config.toml
patch_size = [4, 4]
layers = 10
batch_size = 512
Rows from block 2 of a small class-conditioned image diffusion model, named by matrix and row number. Rows with one number belong to one neuron. Each number is 500 + 40 x the weight over its row's rms, rounded and kept within 0 to 999. All counts start at 0. Numbers have three digits each.
After each neuron's rows are labels from the 100 images, of 14848 (inputs lightly noised), where the neuron reaches its highest value: "top examples" is what is common among them. Only what is clearly more common there than usual is listed. The data: retinal OCT scans (Kermany 2017).
# fc1: MLP up (model.blocks.2.mlp.fc1.weight, 1024x256), inputs 208-255
# fc2: MLP down (model.blocks.2.mlp.fc2.weight, 256x1024, transposed), outputs 208-255

fc1.261:437495486524532466452540586494523521466435468492466523571498518546464563534490488530531513507413494552489458518488487572448453529477465555442455
fc2.261:516468529431453517478501454514467465480566477524521511471504490490507475396452483552477469471498499545485501472478540436482475508513497490481477
top examples: finding: choroidal neovascularization

fc1.408:508484516603526502450449554455475448465551544516507483505534507488504530581484500469474519528474540447481547499560395504539518535489525513480578
fc2.408:558533496428493548495492524525532527518454428435522438440506515464494477474481522482490557519503432517481397492467515494477533482532470495485512
top examples: finding: diabetic macular edema

fc1.392:525552484508509478527628455492515468532529537467517491506519522525513496494506503489449516538467516490539502503481509538475551529486504524525547
fc2.392:507524556505487428510476473535496550492515460542506517484523475494481501477457459529473501493461519486491496489537503526488450514457456472492528
top examples: finding: diabetic macular edema

fc1.511:476516433510561532460502502493488478501492509528494480502508496483549537503486509541502506479524508469530553551475437515500492545514533553460500
fc2.511:535451514473500509467499444463492462539502479516525556548466486490443442564456524504559478484485562500474480425530527473473512445505472488478523
top examples: finding: choroidal neovascularization

fc1.234:439542483555538490444513531505486491434459542573494495489552535494477496508465438486490455405537522506517458521522414505528440540542471527474500
fc2.234:548484527558500504452536452508459493507588502562514504574500458468499491574508525490516456546463585490466508475507545454431494483493514447511511
top examples: finding: diabetic macular edema

fc1.177:467515415488466533538564486435495457407514485441502534538583487532524487589534519469558479521515475546482494441532498543459513428417496484499456
fc2.177:432548542484538404563530546446509517501494474468541532498506457505554535464432459525566519536484517465542458465541455463514424530496510490511552
top examples: finding: diabetic macular edema

fc1.15:497497497503486492502509538451514462538439517525471515573519503484469523558504508507514470462509526470470524540556440475519468442527569581476480
fc2.15:483528463452464461442447501515485565558503468580525543463433464472548508554512488464578521562509428489467478464501488421550490541493529482536520
top examples: finding: diabetic macular edema

fc1.719:516515490538521478529444547467517435425516569503440500502524523466477499533474515539373518463497458517480506533513502602469538470496525548517510
fc2.719:483503497526485475598445404530501494525433402528582525450474504548522502512473464525528512526507488445526463544531486540560509559494439512524479
top examples: finding: diabetic macular edema

fc1.695:485467495504541437443555562556530444507547527532471441579473499573478520466526526548452552505481474553542468522514516505452428535500476569552518
fc2.695:496509482451468469424483531500487539517438475525527488478462483478494533607467437458543560519466531481469442523484443469521558560578488495382500
top examples: finding: diabetic macular edema

fc1.445:538544444511541472516484470517508447461486577443424497532514506488471529525458481429440515492492524479481510476484497508482589505479433508434515
fc2.445:535503499502470520527476568506487486569474450474571533447445489545498470508496491524444544563503463442533487510526487490540432561552524522550536
top examples: finding: diabetic macular edema

fc1.183:562542462500523495485577511564489500484501487488462472516490552486505571532532539490529550545514560504500489473542572504435501391487529466428468
fc2.183:488508519436458476519450520492435499508467442564557541492505448476498508585485473536517517507450489555533420537458425534488481581526470464446471
top examples: finding: diabetic macular edema

fc1.186:502485504490480502515506510505545446529481546474500439478498506507487534474480507523459545470506506427515554505499506465530482479542545488485474
fc2.186:505452458532499541430534515558500509517519484562493484555497482467434463539507451475474507518458506555502425558472458530462474534554498497535507
top examples: finding: diabetic macular edema

fc1.576:543459527527505476537559474515482470513544549488482539549534461480475462504524502527464506499505541457486513492524507587558523608494562548453440
fc2.576:543528564470466454564475451482507522494471516541582483543495476511413551493512499440548522572483466562516462499489454449533455466466490442593565
top examples: finding: diabetic macular edema

fc1.146:552538518466457509494532468514525435533525495447556446488485539503459480629554481448515522528474471555477483473552492513429543434488540541520484
fc2.146:530566462426484507520498609559463520437480514443508504415484511449495504555443488456519556535438475534527450549476467503482399534546445526489490
top examples: finding: choroidal neovascularization

fc1.24:481556446431456528546463468484487542570435486494568510460506486509520521494572490513580457554555496563475531425562491436611536441461595452478481
fc2.24:487439482526532500519494539435561483459528540435420473513452516505435479437494521463543476428502473488547429533511509546477473498508439533507475
top examples: finding: normal

fc1.539:490437494514471446457549551441529535433584436532469445550516549552500516487541552511496538508486558553489514468529478480440532540465465494505486
fc2.539:505518507427475460498418585530485563545485423489566492442451467541538493533508517508443555488463447488462487498525453451543563554520461481529506
top examples: finding: diabetic macular edema

fc1.688:584509471445538501501501530526527452526536529446407481457461537427497534499521492437495587524483509465504515492490462534445493512528475518482546
fc2.688:470484502502438458502477516440532496473438461535542521473505539505519468478497464550522454492446457512508442502507513469548476534543438485517441
top examples: finding: diabetic macular edema

fc1.407:436555422538487504466512617519502476459409480586449475485532539516410520547458492534552455520491528482458489512523436469499477522562535575455529
fc2.407:504446501540479474431524416473451467552530511476525451599481500534482460465509575517482503520537532550507513459482519483427515469414486517485475
top examples: finding: choroidal neovascularization

fc1.666:409576447518497493448510580486497492551453459524517449504515506575497498543525487539571536529470526519508508446496480463468504551539529509480476
fc2.666:572488600510532478502525462482507488469520494495477457494534502471460475513506546531413423485520548482479540475504565533510506481460453515532484
top examples: finding: diabetic macular edema

fc1.459:463486627521565450546485422469503467532596508415505507525550527446512487527516494513396507547482532486494514519592574548440568502476519459518497
fc2.459:498461556481498514470519534562512510485521536480549450559525521457498505470435466536477524515503510510553442535480514539516441566505496501522424
top examples: finding: diabetic macular edema

fc1.307:514468519463466488420498514481505428575467484458509427498528512467505533631511502512543522545506425502530555513498457558489520426471492510478466
fc2.307:541533461456530587480511580550479464440502546456532559456518494438513497565521504478485531546458489532500390589474476490487537504537513527589476
top examples: finding: choroidal neovascularization

fc1.289:521542442473432506487502452477546463561479504500485444525504489465505532560499471475461492482498452427526484496547477499490479516469533598482499
fc2.289:534548479522463561470488543523487505491468497522601520482462464525524484507488464534525543508431465514511497513466479447500452567554445500542522
top examples: finding: diabetic macular edema

fc1.21:500539446495521521468526574538492522448528512519527444441560497461498547520454459544528498580484492454430454521508474542466469558481494523461538
fc2.21:544459490531478500451552413492492468542536543559514473519456548562463483521541504535442418456512540565537526489529500486453540502459484596578438
top examples: finding: diabetic macular edema

fc1.287:509468478548548523533484470521566492563548501532480442543592480511478494527498493535449477513470583542503531476505532521495530590538553526476390
fc2.287:474553551438474470511449508464572534543519473512512532454442504551545499510520507424589517461527449436425496470570461460539526460454535440545522
top examples: finding: diabetic macular edema

fc1.739:402590524418469519447456557558469481419479509525399486476524527481515513552469452501507531494516527489515514585545496469517441465534481506454523
fc2.739:533468467532543557459555470448500457585557524537534425533455506522501436456495506502490488472511478559513495439526534457459457486462484512531470
top examples: finding: choroidal neovascularization

fc1.566:569494505499486504483533462501501467603523485416483472521506534474424498543570493472540495483496408571486456501527545472529524455512512470509398
fc2.566:521497542542545511549534461461546466564516524532515490599490462487457460501495498540452468479548560489507488469513574592471560477513509485520480
top examples: finding: diabetic macular edema

fc1.175:564527440511521490441484578472486509497456494539492438521484550503429527503527471520435493474437485461541467474447497479512461509560419491491530
fc2.175:492468522520526495544522414414459479500537533503534454486508459490578468494503492499482471545505474512465549453447518537528483555460483454553475
top examples: finding: choroidal neovascularization

fc1.678:473588506488481541452526481517472482466469483530411516496549530475546531559494520563550520555478500443474513564538518448488458458587558547433576
fc2.678:514458523508501496506509461466501470540545488562543470557477532541481461497493510508477514458560513517504486472528529508448495480470438552491437
top examples: finding: choroidal neovascularization

fc1.384:520471550471559414510512483452505550492511500495494528471513500473448472509539534458482488557522536534454513434559550473474516409487444530491461
fc2.384:507512512507526542539544486501450535551540512471476513521501508518442470520557454498471502468535529489506478508472489571458505464521550592458470
top examples: finding: diabetic macular edema

fc1.450:559511494544539523372514608482521474470549556489436488556529552469546570562462513511447527512516505474472568489495476532477505484501486608554485
fc2.450:528487510523483508542493511464521515446501530409555470519509488516561486531507424503501547525458446485540486549530512551471480541425373440523580
top examples: finding: diabetic macular edema

fc1.119:446446459495455494482517536499545447428433420489473470542536518524436546499478542522495510430485546566465445495491527541452513527561500543468488
fc2.119:513475588560559520513570468477487435522511549507503475540458474482474460442463517544430491457569523500574481462442539496442482468471567523511440
top examples: finding: diabetic macular edema

fc1.569:468465500576498542481554558558540439509454462519501457531543519541501551463505503472513492510464588576514454501504443477494439553514452553467460
fc2.569:537460521510487488497480480448502489535590492541512513528510523516536476468459532550440480456564553455485531460496491487461493483492559513484504
top examples: finding: diabetic macular edema

fc1.708:551538469473533507520589468575456460475540493496487502541494506467526539509493449557564439522443541527508485503522457479445500533568535547451439
fc2.708:505468597510499463551472443438504490489476508534530461491483503573529451469528558411482533430532531443515516454514545494549477418464485480589584
top examples: finding: choroidal neovascularization

fc1.711:439472529525593485609493504445481494511466505560486519506521455494525497437502479529525494474581475531507579471545508479442566478560538471494527
fc2.711:560513486468522551464511542547528485530534531431510468492467529521480471511508510407611489458489540439543472492516493502534529513453580522521457
top examples: finding: diabetic macular edema

fc1.105:509536574551532502537526440532501464541515512434593488544484501484504465532535495525461449540479548566517536526537538552484464510513501494588438
fc2.105:452484488542619486522518519520545528546470464485458512561497511490524539493481525436606486507558491461514464467520428504484492505493546490467541
top examples: finding: choroidal neovascularization

fc1.735:492449513524455469514485510483514562529556525484508531482466476488485527508576500445570499517514409510495470507576476450570476510506557486546488
fc2.735:611489556525512576472571497482452427480503546452523491602498488521438499539496462536416457515496583501532481495489564570497489505502452484454466
top examples: finding: normal

fc1.294:481469505473445493460508569491499490510419412514519490486494522489528500508532442549475568538514519487527469560488468464478512543432442441416477
fc2.294:460567529565544499515510444528486499522564498543530507577498473510517480536432522431526422508532562474529545433500481522457489389573516518561472
top examples: finding: choroidal neovascularization

fc1.373:505478498435470524527505562489492463546489496490482485468529476535447532574491502555455501514444460504547498511475458477513486555480459561455482
fc2.373:482529508576510479535472461452542522414447514542473554523485519458442450514494555475563505440544521507427493507491539547505570460479467460471484
top examples: finding: diabetic macular edema

fc1.662:527507520493554463482526538514525504429533492441451451474509535470471529486500522428492556506473450534498454495492555557489493475454469508448455
fc2.662:479505478492483566520492547522492508465489534497568473461536521497456492583457443493465544532476521517493409579454458535457473548554495498496476
top examples: finding: diabetic macular edema

fc1.508:477467489606448572392594521531504462427474498495469457540472518487532524470474479477580561499502552568546456504456474440464467493545444545488551
fc2.508:486534553440506469530461470446476467522548569540576529486521475455459477473476425514416395546519493496490491530516474520543546469522544476536471
top examples: finding: diabetic macular edema

fc1.262:433516587538583518482523518545494403464516470539411533528483491428431535533493486470545446435515584498483475490564500541482489399565505541533563
fc2.262:561551484511472493489449535495477486477464487487570509514458553481474515531536497456463544552518486580491543504501437440495491537588514556566547
top examples: finding: diabetic macular edema

fc1.686:588487454523534516520484543498562451476462546412436510460472497515538476521513518492406536486464461482473503504537473492441506495469470488452450
fc2.686:542502476466469436521454414463496451500512455483544526483477493505507499492502508551504574509442493493554448537567507536523412565456437584535474
top examples: finding: diabetic macular edema

fc1.157:469583475532532498458555601494532419431518481546497458541524520539538527590493500481491482490520533475564469494477448532453506507498438551454489
fc2.157:593468536522437566494513505450457448519492467444588481496477481549526478491548542553512462503566521499420512494489518468489481450423462509521462
top examples: finding: diabetic macular edema

fc1.155:435462492533504566468593454514460482555441542523474480542545529442524514537444495553507498485476496455562516517493533520529433517499549556463523
fc2.155:420530522472568442579471459446585473546474454538491519510532491525494488427477524462523496526481529450511518491506539517500500491470500429489481
top examples: finding: choroidal neovascularization

fc1.199:502540580515597490586528560478563477460465484460457480553530567548431484539501547466468468468446470517450489564536533547451507471442437549454438
fc2.199:506537478498510530522455491518549543490511403513451532436456461487479529540472457509530548524541444453438510500557442520503441521595525525521512
top examples: finding: diabetic macular edema

fc1.380:495508503478468478511482430494465425558612503407468471584500489544443484518502460469552494502471449510448519425536490515512501475499502532536454
fc2.380:461547491441495493549539498487565534520443463593538523514514482462472472540478544482490461517569425434515486547525533537474556445578460443526553
top examples: finding: diabetic macular edema

fc1.706:397480537474530445465564521562512532541498498581520472495505465426534525490466415552460453536454539472526555536472487475458446556525526553472452
fc2.706:528503504559519581458497478448491426488504515536453502532508539518508447494504581439500501455563556474430527465535541435484544347481490474518556
top examples: finding: choroidal neovascularization

fc1.665:466488483498571494493508559541544488494497502450466434513482548494514506487495485480483496464524510497521468532521519558452467456477479531478464
fc2.665:486480433485542516475544536534528463452480551485550451499482526473444491579499442478449549498474489531531416558423424520492536546519513505492453
top examples: finding: diabetic macular edema

fc1.499:504588465478565466505473484507493485490515486412534513512465479424544460514447465426485518442460516566526460521580515547519555521515432535483449
fc2.499:505506504498557507527438455480525507487517468549431505535484536513452573482511479541553483442442506504414521486499491454467470464565535470611488
top examples: finding: diabetic macular edema

fc1.394:483555491506583487474536523548498498484527561570509548515557487437549520548475453531529498518486507579508561513549482521482483530559535511447478
fc2.394:510452525517535507472536492459552400556509502524480446519458561559498488481523546487460514446541522432507490462484523448479518480445510552515485
top examples: finding: choroidal neovascularization

fc1.746:556554566500542460498556532444508501446552525429529475537523509424520507630524556419516489473492511484498507473578459522399616372417522488440515
fc2.746:456505412474518473483433492562468531458477523562512550469450507538488526464561448515526606503461547530458429489508458487509436558485448561486563
top examples: finding: diabetic macular edema

fc1.300:490574461519508474499554537470489520461529561488525503583487499503536517508467506452425511546465488481459430479573473578470514522540521537446448
fc2.300:490512440489433523557498451529448504527414472523528519488472468454513509577508458560557526545444476550473468512487486447468449578500381559473516
top examples: finding: choroidal neovascularization

fc1.327:444507445496505520423569590591476475457499505509444515512561505500505521467438464500504533489500520537477499491462524469514521539521514563438461
fc2.327:552473507504492523464502456463520437563525471531531471529475541530449436522525501495486485454573546484540516515549497473440543470476519551522498
top examples: finding: choroidal neovascularization

fc1.224:477536447462472448450535603555494499491457449527504452424544521518495545524473438545462514511473599460518500544466416459513417541562467507448492
fc2.224:500446548582523545441573483484516437533543529544520436575470513525456467487518529546465499496527550571551522504511537465398561472473469541520449
top examples: finding: choroidal neovascularization

fc1.667:517533553499474473533558472497502416553531485477476474538513528472507484530519508461511492428481509510467507482480544513452569458495505500523447
fc2.667:496532435477525531489511520505481524465506512486537498457552445466525504519452469510483499531508533452459436517475490519511525548512519518487481
top examples: finding: diabetic macular edema

fc1.18:513487569502633494571534488591535550584560453462461468512514492531465431504503456487477477561442491542478449519560537534445520536514472528534390
fc2.18:510492525499518464470472501462554537472441478564434529542497493498524543482480514484550496491594494501445511494574483475519448446491542440507568
top examples: finding: diabetic macular edema

fc1.420:474504477562563473484599615535513499428468542571472472505585520463503501454479502494467501520523494473510498533507433468454487491449531471498525
fc2.420:534552501446461469442410431547535495541535457470485517484501489485454527513509537450506489442461455466430519453569493503508537462497487561562516
top examples: finding: diabetic macular edema

fc1.630:485498413524487558544580537526482432465522529469437498542509477487484517565482444499519478503447582551521530535511450498382520519486474544437470
fc2.630:466499584494505456477459487443552519505479494540503494483503522565554521457504524446532501452538508426437446451548576494547512516464503437541507
top examples: finding: diabetic macular edema

fc1.302:498555473492438555502535433478508455513504519512483518551544533463435562517498415505499470476513530450501537560494482595534528515547505510442511
fc2.302:508503499521551495484493537456526582460495546510492514523477427500553487536493578509539501576488511462519497458510473507510459523532525475498526
top examples: finding: diabetic macular edema

fc1.741:562507462496513481544542487525544411513512521441457444456487545490479546453496522455384573481463534502533459509519465511473527451479439565483446
fc2.741:528509467480499534450500525544488517511523448448514442410550501479487506611497457459499555577442505549423500573501454511476518495485489459505562
top examples: finding: diabetic macular edema

fc1.284:449491546471458511489549552542526512439495461537531458475579550506547529531463452567471530488525500505500531527484459514450492522572495566495538
fc2.284:546547482478472592413436448508446440548486458524480505418468442444553457489527504430525458464519458451482525481544541422520512427469457490525485
top examples: finding: choroidal neovascularization

fc1.492:556521463483530472461540480509466448451569521450456527517484494499484503598491428481492510483474520595499494509498440555448486473568510557492432
fc2.492:453547522537495515478531497515536530460416458557547461475491485477549522453484525439492551522531495472448433519511522460528553504464460429533573
top examples: finding: diabetic macular edema

fc1.180:491543487487534418563544629557556503464534499564529526504510509488428492443496511475500492502502550508461469519531441540438462510477445477439497
fc2.180:537453547587500555445559417480509428525566547483433472559489558547538478510506512526453461497521537489533531433473539459453532545487539593536454
top examples: finding: choroidal neovascularization

fc1.56:530465453576566469507518456474506439590452481484499461597453544542448494532505562488504442462450489561507538449494560495466465464525479507470426
fc2.56:466490482456573515561507543580489472506489472552469520444560474402491565528425419505478503509528455515474515502462488552488484515543484456461489
top examples: finding: diabetic macular edema

fc1.745:535493550510521534533561509518523466472499509420519485551528463539423530442483499522496477478466464568449470559526585514454504461482435410567484
fc2.745:409542510593567481460545592479565474476492479515416532545519510487526543432496479476500538538500533417489488505543480533500436565531489540600513
top examples: finding: diabetic macular edema

fc1.44:527463491506592503482536541442540493465537538456469525556517501442452489538474547457479475464474516496465465489545449552488530409522503518470518
fc2.44:457522500468514429538447436474442550507564482516548560447488471518500541485570463590455508510514511441506497451536498506515530595481436555501517
top examples: finding: diabetic macular edema

fc1.20:467474494554497549423519515548515432481502552507433425534488549508513556535514520474459542548538537485543513538495495464455466423558541543502567
fc2.20:564501479537498546478493515561409445529492490500530487527496461510529502477418488483375515500430458569424422528503468538474505536539412480510509
top examples: finding: diabetic macular edema

fc1.195:553457482542509472509533492504509425540442434520415454537472549490490551471485496438461547471435558536463466491513503518459579510463484536506431
fc2.195:461516481437417473485467583508461524511506483515565552467473483445518474564478476512542522485539473500467457551469456477480423493448464490481533
top examples: finding: diabetic macular edema

fc1.156:541532487513459505471527446501535431506550544434479434517504522433529509575516480397419520558518587462514532430516572463492554421467482524486530
fc2.156:474480487505493492490480510557515535476479502531528496482550469490503501503413457557408489481447461523487462504470461554528479538481439437476479
top examples: finding: diabetic macular edema

fc1.31:537513490547508497468500507535465498451408428500436501509518521558469496440494550465460513472486513531432400453532474504442499478520488504478495
fc2.31:521535477406478497466445541526477500528503485428591499461499422446522505590509490452466541579526482505503450549505452412559530555467463501472510
top examples: finding: diabetic macular edema

fc1.574:429558529523451510479474532473459540513472413495508553491472505473560514564518511448553466505475495484473492523569483475550516437525514473499506
fc2.574:483513472460519514493459435581458495492530510535516519485521460478450467494464467575475498502518468564520460519425513494481459581541466480587515
top examples: finding: choroidal neovascularization

fc1.216:426519437505553524529484508501561451489545521495417537546512512501522531550525513453533525487462472527461417580603477505521417517497493560542498
fc2.216:539446596503514517495576422561487488454485470481555478533512456527478447460514522531478470498480504549502490445461561516475592485419469445466417
top examples: finding: choroidal neovascularization

fc1.744:498571420442517524475499541497524447472421490496491464425507536486541533592442459453518566476475490558505476491480447534513436522580489541439428
fc2.744:524464527510550496511562495452473452515536539547506509557528533471456465526501471562465423473524537493522567470451559496441522454569553512559482
top examples: finding: diabetic macular edema

fc1.288:524474514497493487491551579519538412491482447481443431490504562473542543476485462498568519532442529499517445504465433553472508498412487556506503
fc2.288:530458495556536539484498494503458436521490577443501468575542536521481511582527481504456528517479531535579480563442458566473446511523528570424464
top examples: finding: normal

fc1.749:488499496521481526584464478533523482509477528442427505501548532509464504514516497529501479431429453462402461436518563560494562531532521475477474
fc2.749:523551499463489450600506430476478449544509500465495507507526488535490503531548483487469523485399508424479552454545504515574482458495465514495499
top examples: finding: diabetic macular edema

fc1.689:427409499468469516441542481534544458512498519493474488466489505451535501497509456554520492464514535489559553523509463462585439595558499592537513
fc2.689:475550509470554479573458487513475500523477495538508510502484465495445474562521528471606535508439446476437471516529491539494540432484450497462582
top examples: finding: diabetic macular edema

fc1.276:523512457460436531527525562546528468538487445513528422396485506483533553586522457543452566539499486477561529581480435487510448524517459520456517
fc2.276:456490511568555463438457486518489506472500536597504541559499489514477483459533557506483442529471563475449516420457476506472561478520530523533433
top examples: finding: choroidal neovascularization

fc1.356:507553508520543444456517475515496562578493497417552444552512504525516469487496528469496453483456563570489517452511573564509513427439460498536428
fc2.356:434474488471514460569419527455585486522461433523400536533526552497537573448462455537602510462525507524512517495521488505501470528514587496494513
top examples: finding: diabetic macular edema

fc1.364:490539528445461522479534547515549484496509441507495470516572576492510500568494472488454567508518503510557496593522472536448517525531487537438489
fc2.364:482496549463525493485404519446521482520476454561532575413498459458535488575516538516493463465530478444445564419485462428539496454474550475543552
top examples: finding: choroidal neovascularization

fc1.483:532516460491528503482507527503511527477460541500507506466532506430565507593462455428469540555558502510477502506598432461522418466547566509466536
fc2.483:451546521480473477450537543510499538493458461473524452523461510530467447511527548497544476420493420596528499496528551490481539502484412526550426
top examples: finding: choroidal neovascularization

fc1.466:486472552451514490522491454542484500465452477535482524503495464462445518533493527490498508521462448543475532569551530480513514514534535517509409
fc2.466:539475539533537568477517484503435418531556529437518491550480524489480456467508514539429482483536515479527509479453511480451501470460454576568489
top examples: finding: diabetic macular edema

fc1.38:513527454493483489504526548511545451468460414519465466487542570512486551492468452484413517519438515530486459532467423512453439548524440563515532
fc2.38:544482527531551580517577457477482478551537591554522485570504518517487448495488529513515407465543566519540571472426547501434511405496554479548464
top examples: finding: diabetic macular edema

fc1.722:536498495518511480471537471530463413504546527527514490584488508539401515585531467504436548517474492501518536491466430531493497448592471550447476
fc2.722:523505469493455544533537559509504559467420443521548470477522434470497457489455477497528527561437493469466420518518519486503563550517432492499484
top examples: finding: diabetic macular edema

fc1.704:542495534556416499475500550514520520539538479486495489472477464463554497527548467404577492469593445573462557493557558513503520499498551500477534
fc2.704:563502512532520523516529475500511508506514518370500479554487518562429513541480482474426508507458600529574482508553559538457473467512427522559508
top examples: finding: normal

fc1.393:474515544451511449521514533493520482458475464462469533470546481435505554523452466499529559477503482528430458526579494528466477506538504536504520
fc2.393:512503471505484566483563492497497446520465471550543426507436504516461459506509563449531463442532402586539512479512522497476500473474469561522486
top examples: finding: choroidal neovascularization

fc1.312:490498481492520509500517522483507479532521508463532457511519490512373497478498537527530508503473498414531509493521510522451524514469536506461556
fc2.312:522503588458525450571463484482467528548532481540492510484551477501495479520512497598411419482515533486450486517529542581519543563486457521490530
top examples: finding: diabetic macular edema

fc1.592:510556509445487496457564560536476499482495471493505447440485477482543551507459452488512523522510461526512447563459465526483437463536435526469533
fc2.592:495463496599531542481522406479491475537592516506479511562522520523527493485466498534450430463479575538506531483498564481477529457522571489552499
top examples: finding: choroidal neovascularization; finding: diabetic macular edema

fc1.427:456500429523429455441544508482502397462530456548446475531539573512522507520571553478473523516489561482525470531507456527498430467508457508463448
fc2.427:562469542537514527482515487454541445526460513530466458542503521497473478551518448479459544416488535520559469540469451523442512513520508517501453
top examples: finding: diabetic macular edema

fc1.81:479501522490490512536531482517490425477490436449462500556473528480485553512476435439497489486442512592478450522529519541441481562552508560508508
fc2.81:520532472583495515457532415433509471531540589521552483513475515511537472603497541504404461501575530473537561429509455434460473483510538514559516
top examples: finding: choroidal neovascularization

fc1.428:546507505527514476580513508489583449493477513443424503522548539532464552580523468474560487530426550492444473460516527578461498486481525475523445
fc2.428:500479450528505551416542586570498492495492504466545441535525516505545510490488461503514580523495558509551416565450460514467549502493477524433488
top examples: finding: diabetic macular edema

fc1.253:464483525465444497412456519479498480478458463479463500422452494525579533496523522521505501500572483428508467520537487478622514532465544522489578
fc2.253:464535448421499501530536531512487486462461471456512477513557455430457490491504449499483529538507468510536493502486547561395559450597473487495484
top examples: finding: normal

fc1.308:446484510500480441528454521480503515523519460467500495509526528458468512536525469453465479487530410479485493455539541511489536393497543483481517
fc2.308:591565486438517499480537509511476472527436480504472513559557432529453446489497443539509548529517483515491489533432469584484574520550472430446490
top examples: finding: diabetic macular edema

fc1.718:512512433490506522466493545459490456499506558457459534514536499473525559619497462515498531534500501512591517551516390463452438564501536565473519
fc2.718:427536529507552435501437495473541557421457485551536551489497504476541522462508500494589520514524508486465471487461510469502527509459479451425428
top examples: finding: diabetic macular edema