A small class-conditioned image diffusion model, trained from scratch.
Model: 8.58M parameters, arch uvit, activation gelu, patch size [4, 4], layers 10, width 256.
Training: nadamw at rate 0.001, 15000 steps, batches of 512.
Data: trained on retinal OCT scans (Kermany 2017), 98430 training examples, 78.0 epochs.
Rows from block 7, named by matrix and row number. Each number is 128 + 24 x the weight over its row's rms, rounded and kept within 0 to 255. All counts start at 0. Numbers have three digits each. After the name is the row's rms in percent of the matrix's.
# skip: long skip projection (model.blocks.7.skip.weight, 256x512), inputs 0-42
skip.118 094:125146162105109120133135155123112129131139131128120160107134164136102109126150143161119142120126077133114161134104127142189086107
skip.119 093:115139124108117143137173146111114109142145127148155127148149163166109168115098160162137124122102135121130133105110123130158112119
skip.120 090:091121126144133137149093132164109124136117117135101141123119104128120155134138139135117163125136123113091108186110131107110105170
skip.121 103:146140133117122132155126114098143104157136100126137152165109172133119104112140153159136126140144136105104177103118162118165110153
skip.122 096:141114142079132146085163111157152103104132157122100108079149140181143104122115123162121114166140113140100173166097153120101127156
skip.123 097:128127127121141140139108134162138113118106151092134106168114131084126119192099122152148086146153172131106108125132161119124132132
skip.124 093:170106129140176165082115103148117126131136147098101131141131113112133126126114133129158140158129134133198161090109076102107165149
skip.125 098:128145142103131114106134103146144103145118141168163110164130139159188129107129151112143103136113115141138112159100119096083150119
skip.126 119:094107122114139159108151167156131144130122162104150140087100108111115099163144100125120130112136124125131097130170113119133150100
skip.127 112:121164140100139167129134157113150143146155145168123113146134131134133124126137146157160114165133144112106112132117159111078148127
skip.128 118:156092110117113136088131138157166121162136114124113095101085083116170161139122163153120103168130172166133128133118128095081142150
skip.129 121:132107094117157111133080139186104155111108107100170113087145128089132153101145077117112109128123125134105092112145137140134118106
skip.130 098:108134168139146121079131100106134132110116165136154097135132101102131107135113137080135119169146163140115143126150136128087190125
skip.131 085:107124127116157132121183168140111089101137128087114149157110132129108058143124122098118118137133128136076174146170146136112130101
skip.132 102:132121124137136095114098142140127177152125126044107146180110139115108141124124126113109138119116122132109098101158146138172108140
skip.133 089:159110153117150125090088130150116132119159132059142101168117146112158103133104146112108148123130118123141147072134120085110141150
skip.134 109:176125103058130118124118084125131176109108159121112124097115160151164099142127094122084132133074104095159131131149094144117137090
skip.135 089:080111170176144159142106064118125077134109146117123155183121109134137100139141154094145169131144103145123155178139093137142149145
skip.136 090:143126088088109161141135126163137167138134108152130137105137155101133142141159141116129100130092155153113089140153130100123133141
skip.137 122:111169140123103092133161147119140103102125137101144097090143137156131133177143155104149126139148138151098130168138181134151120101
skip.138 104:157146159132123103162171104149134159117108129118139129095130143177104133175064151138119116131145139081131083114090151126121120124
skip.139 095:119140135130160150127177095094124132142094143158116145139148100166149100089103103121133137136149082154112138151138112151139131122
skip.140 094:101141145148145138116137145120085108069089168124137112126139098132090083124116116109146140131190099113161137117127108143116130074
skip.141 105:128144127117120089182110139089140127133110151125112138147100177159166144169099118122105126149110124099134111108104165123120147135
skip.142 106:103142155143139119152148133124079103099089164169176161113161123133096104119110107138113128102171118094135122118141123179158119078
skip.143 101:124173137109134106145132119122099131113157148128169131101151165148083128135152151168126145123145093121094176079101134132199104146
skip.144 093:138140147130187149116134122115110131140089150091139116170092103192087113133099135132173135159166113105110131115112109122098135181
skip.145 085:110116134156153158108073199120120112150116123070089142111124092046106115091152125147119162118148150158172114112117106153152121103
skip.146 103:137162164099137138125213104131145092105135156119138098096095122189116126137088161116148089174141165140121134114122137086117170140
skip.147 107:100124117137099154117137128152153121176171110172130131154138166103158109089162160142162128116117138119154150145101115092132105163
skip.148 111:113072112115165140141126135128126123094101124082159134146129118128178146145113078091105132159149127139131067166148091141084160099
skip.149 083:128117131079114118125138139121135154123110122147100085077123080096174146142128154168111109157130133113115098125078129096100153139
skip.150 099:091133141133111127134171116137120162121105136135139092103128117141116120136127141106130121141162104160135105177157147111077137094
skip.151 102:116122136132142118132059141125132130147141139106111131148089163059108117108116114119095158085113141115145116098140093123138090116
skip.152 103:149159130138111144149102141119140082107107132115118150096108135111098104165126116098151148116093133090121116165109109148123132162
skip.153 107:161110116096126136084121099136160126112106172107110123126097110141166120155091161081155126167140172146126119149144122078102151115
skip.154 101:115140146102134107110136153121123130157188135131129131149115156106110149127135141123141116137140117110095170125122139134151134165
skip.155 114:170115122135161135105063142124126085106129167083159120119123158110129105146098139150141130159131112108164131127120123133126160161
skip.156 093:130146114126125135142157184138118160123105116146137106126090091182100131135136132135118078114155148135121123168163183138127112095
skip.157 099:090132124175124138121130191139133122147122095092080145143105105077067107119151147098154142123167166117113127135134114108144136164
skip.158 113:143149119155129094185157108089144156116121124153151144182140113177130140164076134111129124143157159122116103083134133117111134145
skip.159 086:115149125159145132087103095138135114120129111131102101101132120130121108121157134113152149152152144150109172129105100127087122160
skip.160 091:090162142097138114193146111076089119104132138114147168160121137198169122109141101105093129094135096134120147131123108141175111101
skip.161 081:110150118127154145125119141146122147135117107144106103077102082103125159136144105131154105147133135153120119117129170117093149146
skip.162 093:113178142139141153131093109173143115162123104189124137138146114122115185133174140169130132121109111137116111158082128129100102184
skip.163 087:169104108101141117145101149119118093115147140071158149129127141086123094132134110125098138134137134115154106126165116144122156088
skip.164 083:142118150125148149165123151111157099108089117137173129095123138184136127149132138130111125128116143099139137129096123097113132111
skip.165 100:178129105121137119115125130118131154141157117118076101134101174121125091098128159134124143142116120111143124145094165089105136138
skip.166 104:124172132105147117145096118141135086151151124116156156142146143147181158105175158169137155148134105120164160125083118124127137162
skip.167 103:154109113135110168138125119150144134156155122142131133137141168111136162124137146130134125122102164144098156135124144091113120156
skip.168 095:115106116136119115122103080116117102145091127154144130183081106164158107150126149113120118141101129148139132147144100092061182155
skip.169 092:133121121131150168122133094125144106130129126136101090170108088159146139151115134091136135133101163145124132165116099097109163177
skip.170 111:113145162179122098138099140096120144121130133147118179145158108075071128096137117126102145083132096114161184109091118168163069117
skip.171 122:173098101091142119101149185128101117086109158053121114101062170129104087138104110097101124149133140095124121139144139115121151086
skip.172 120:087159109131141113122145104131131082137165099148163135130186086113139172133154120141149139137144135134114156152119144115136078131
skip.173 109:125124131118123139102126191122093115119125107101089105111095111096077065133122136099150125140131141106099137171139132145148132132
skip.174 097:132172135136116116184144125091115146136114100138127146134138162134170175103104113163118101114102138100138119125125114151136084118
skip.175 098:167119139161103149128101108155170171141136097166114156140132118081121150136105144159148152110106110104108096110095127114149098182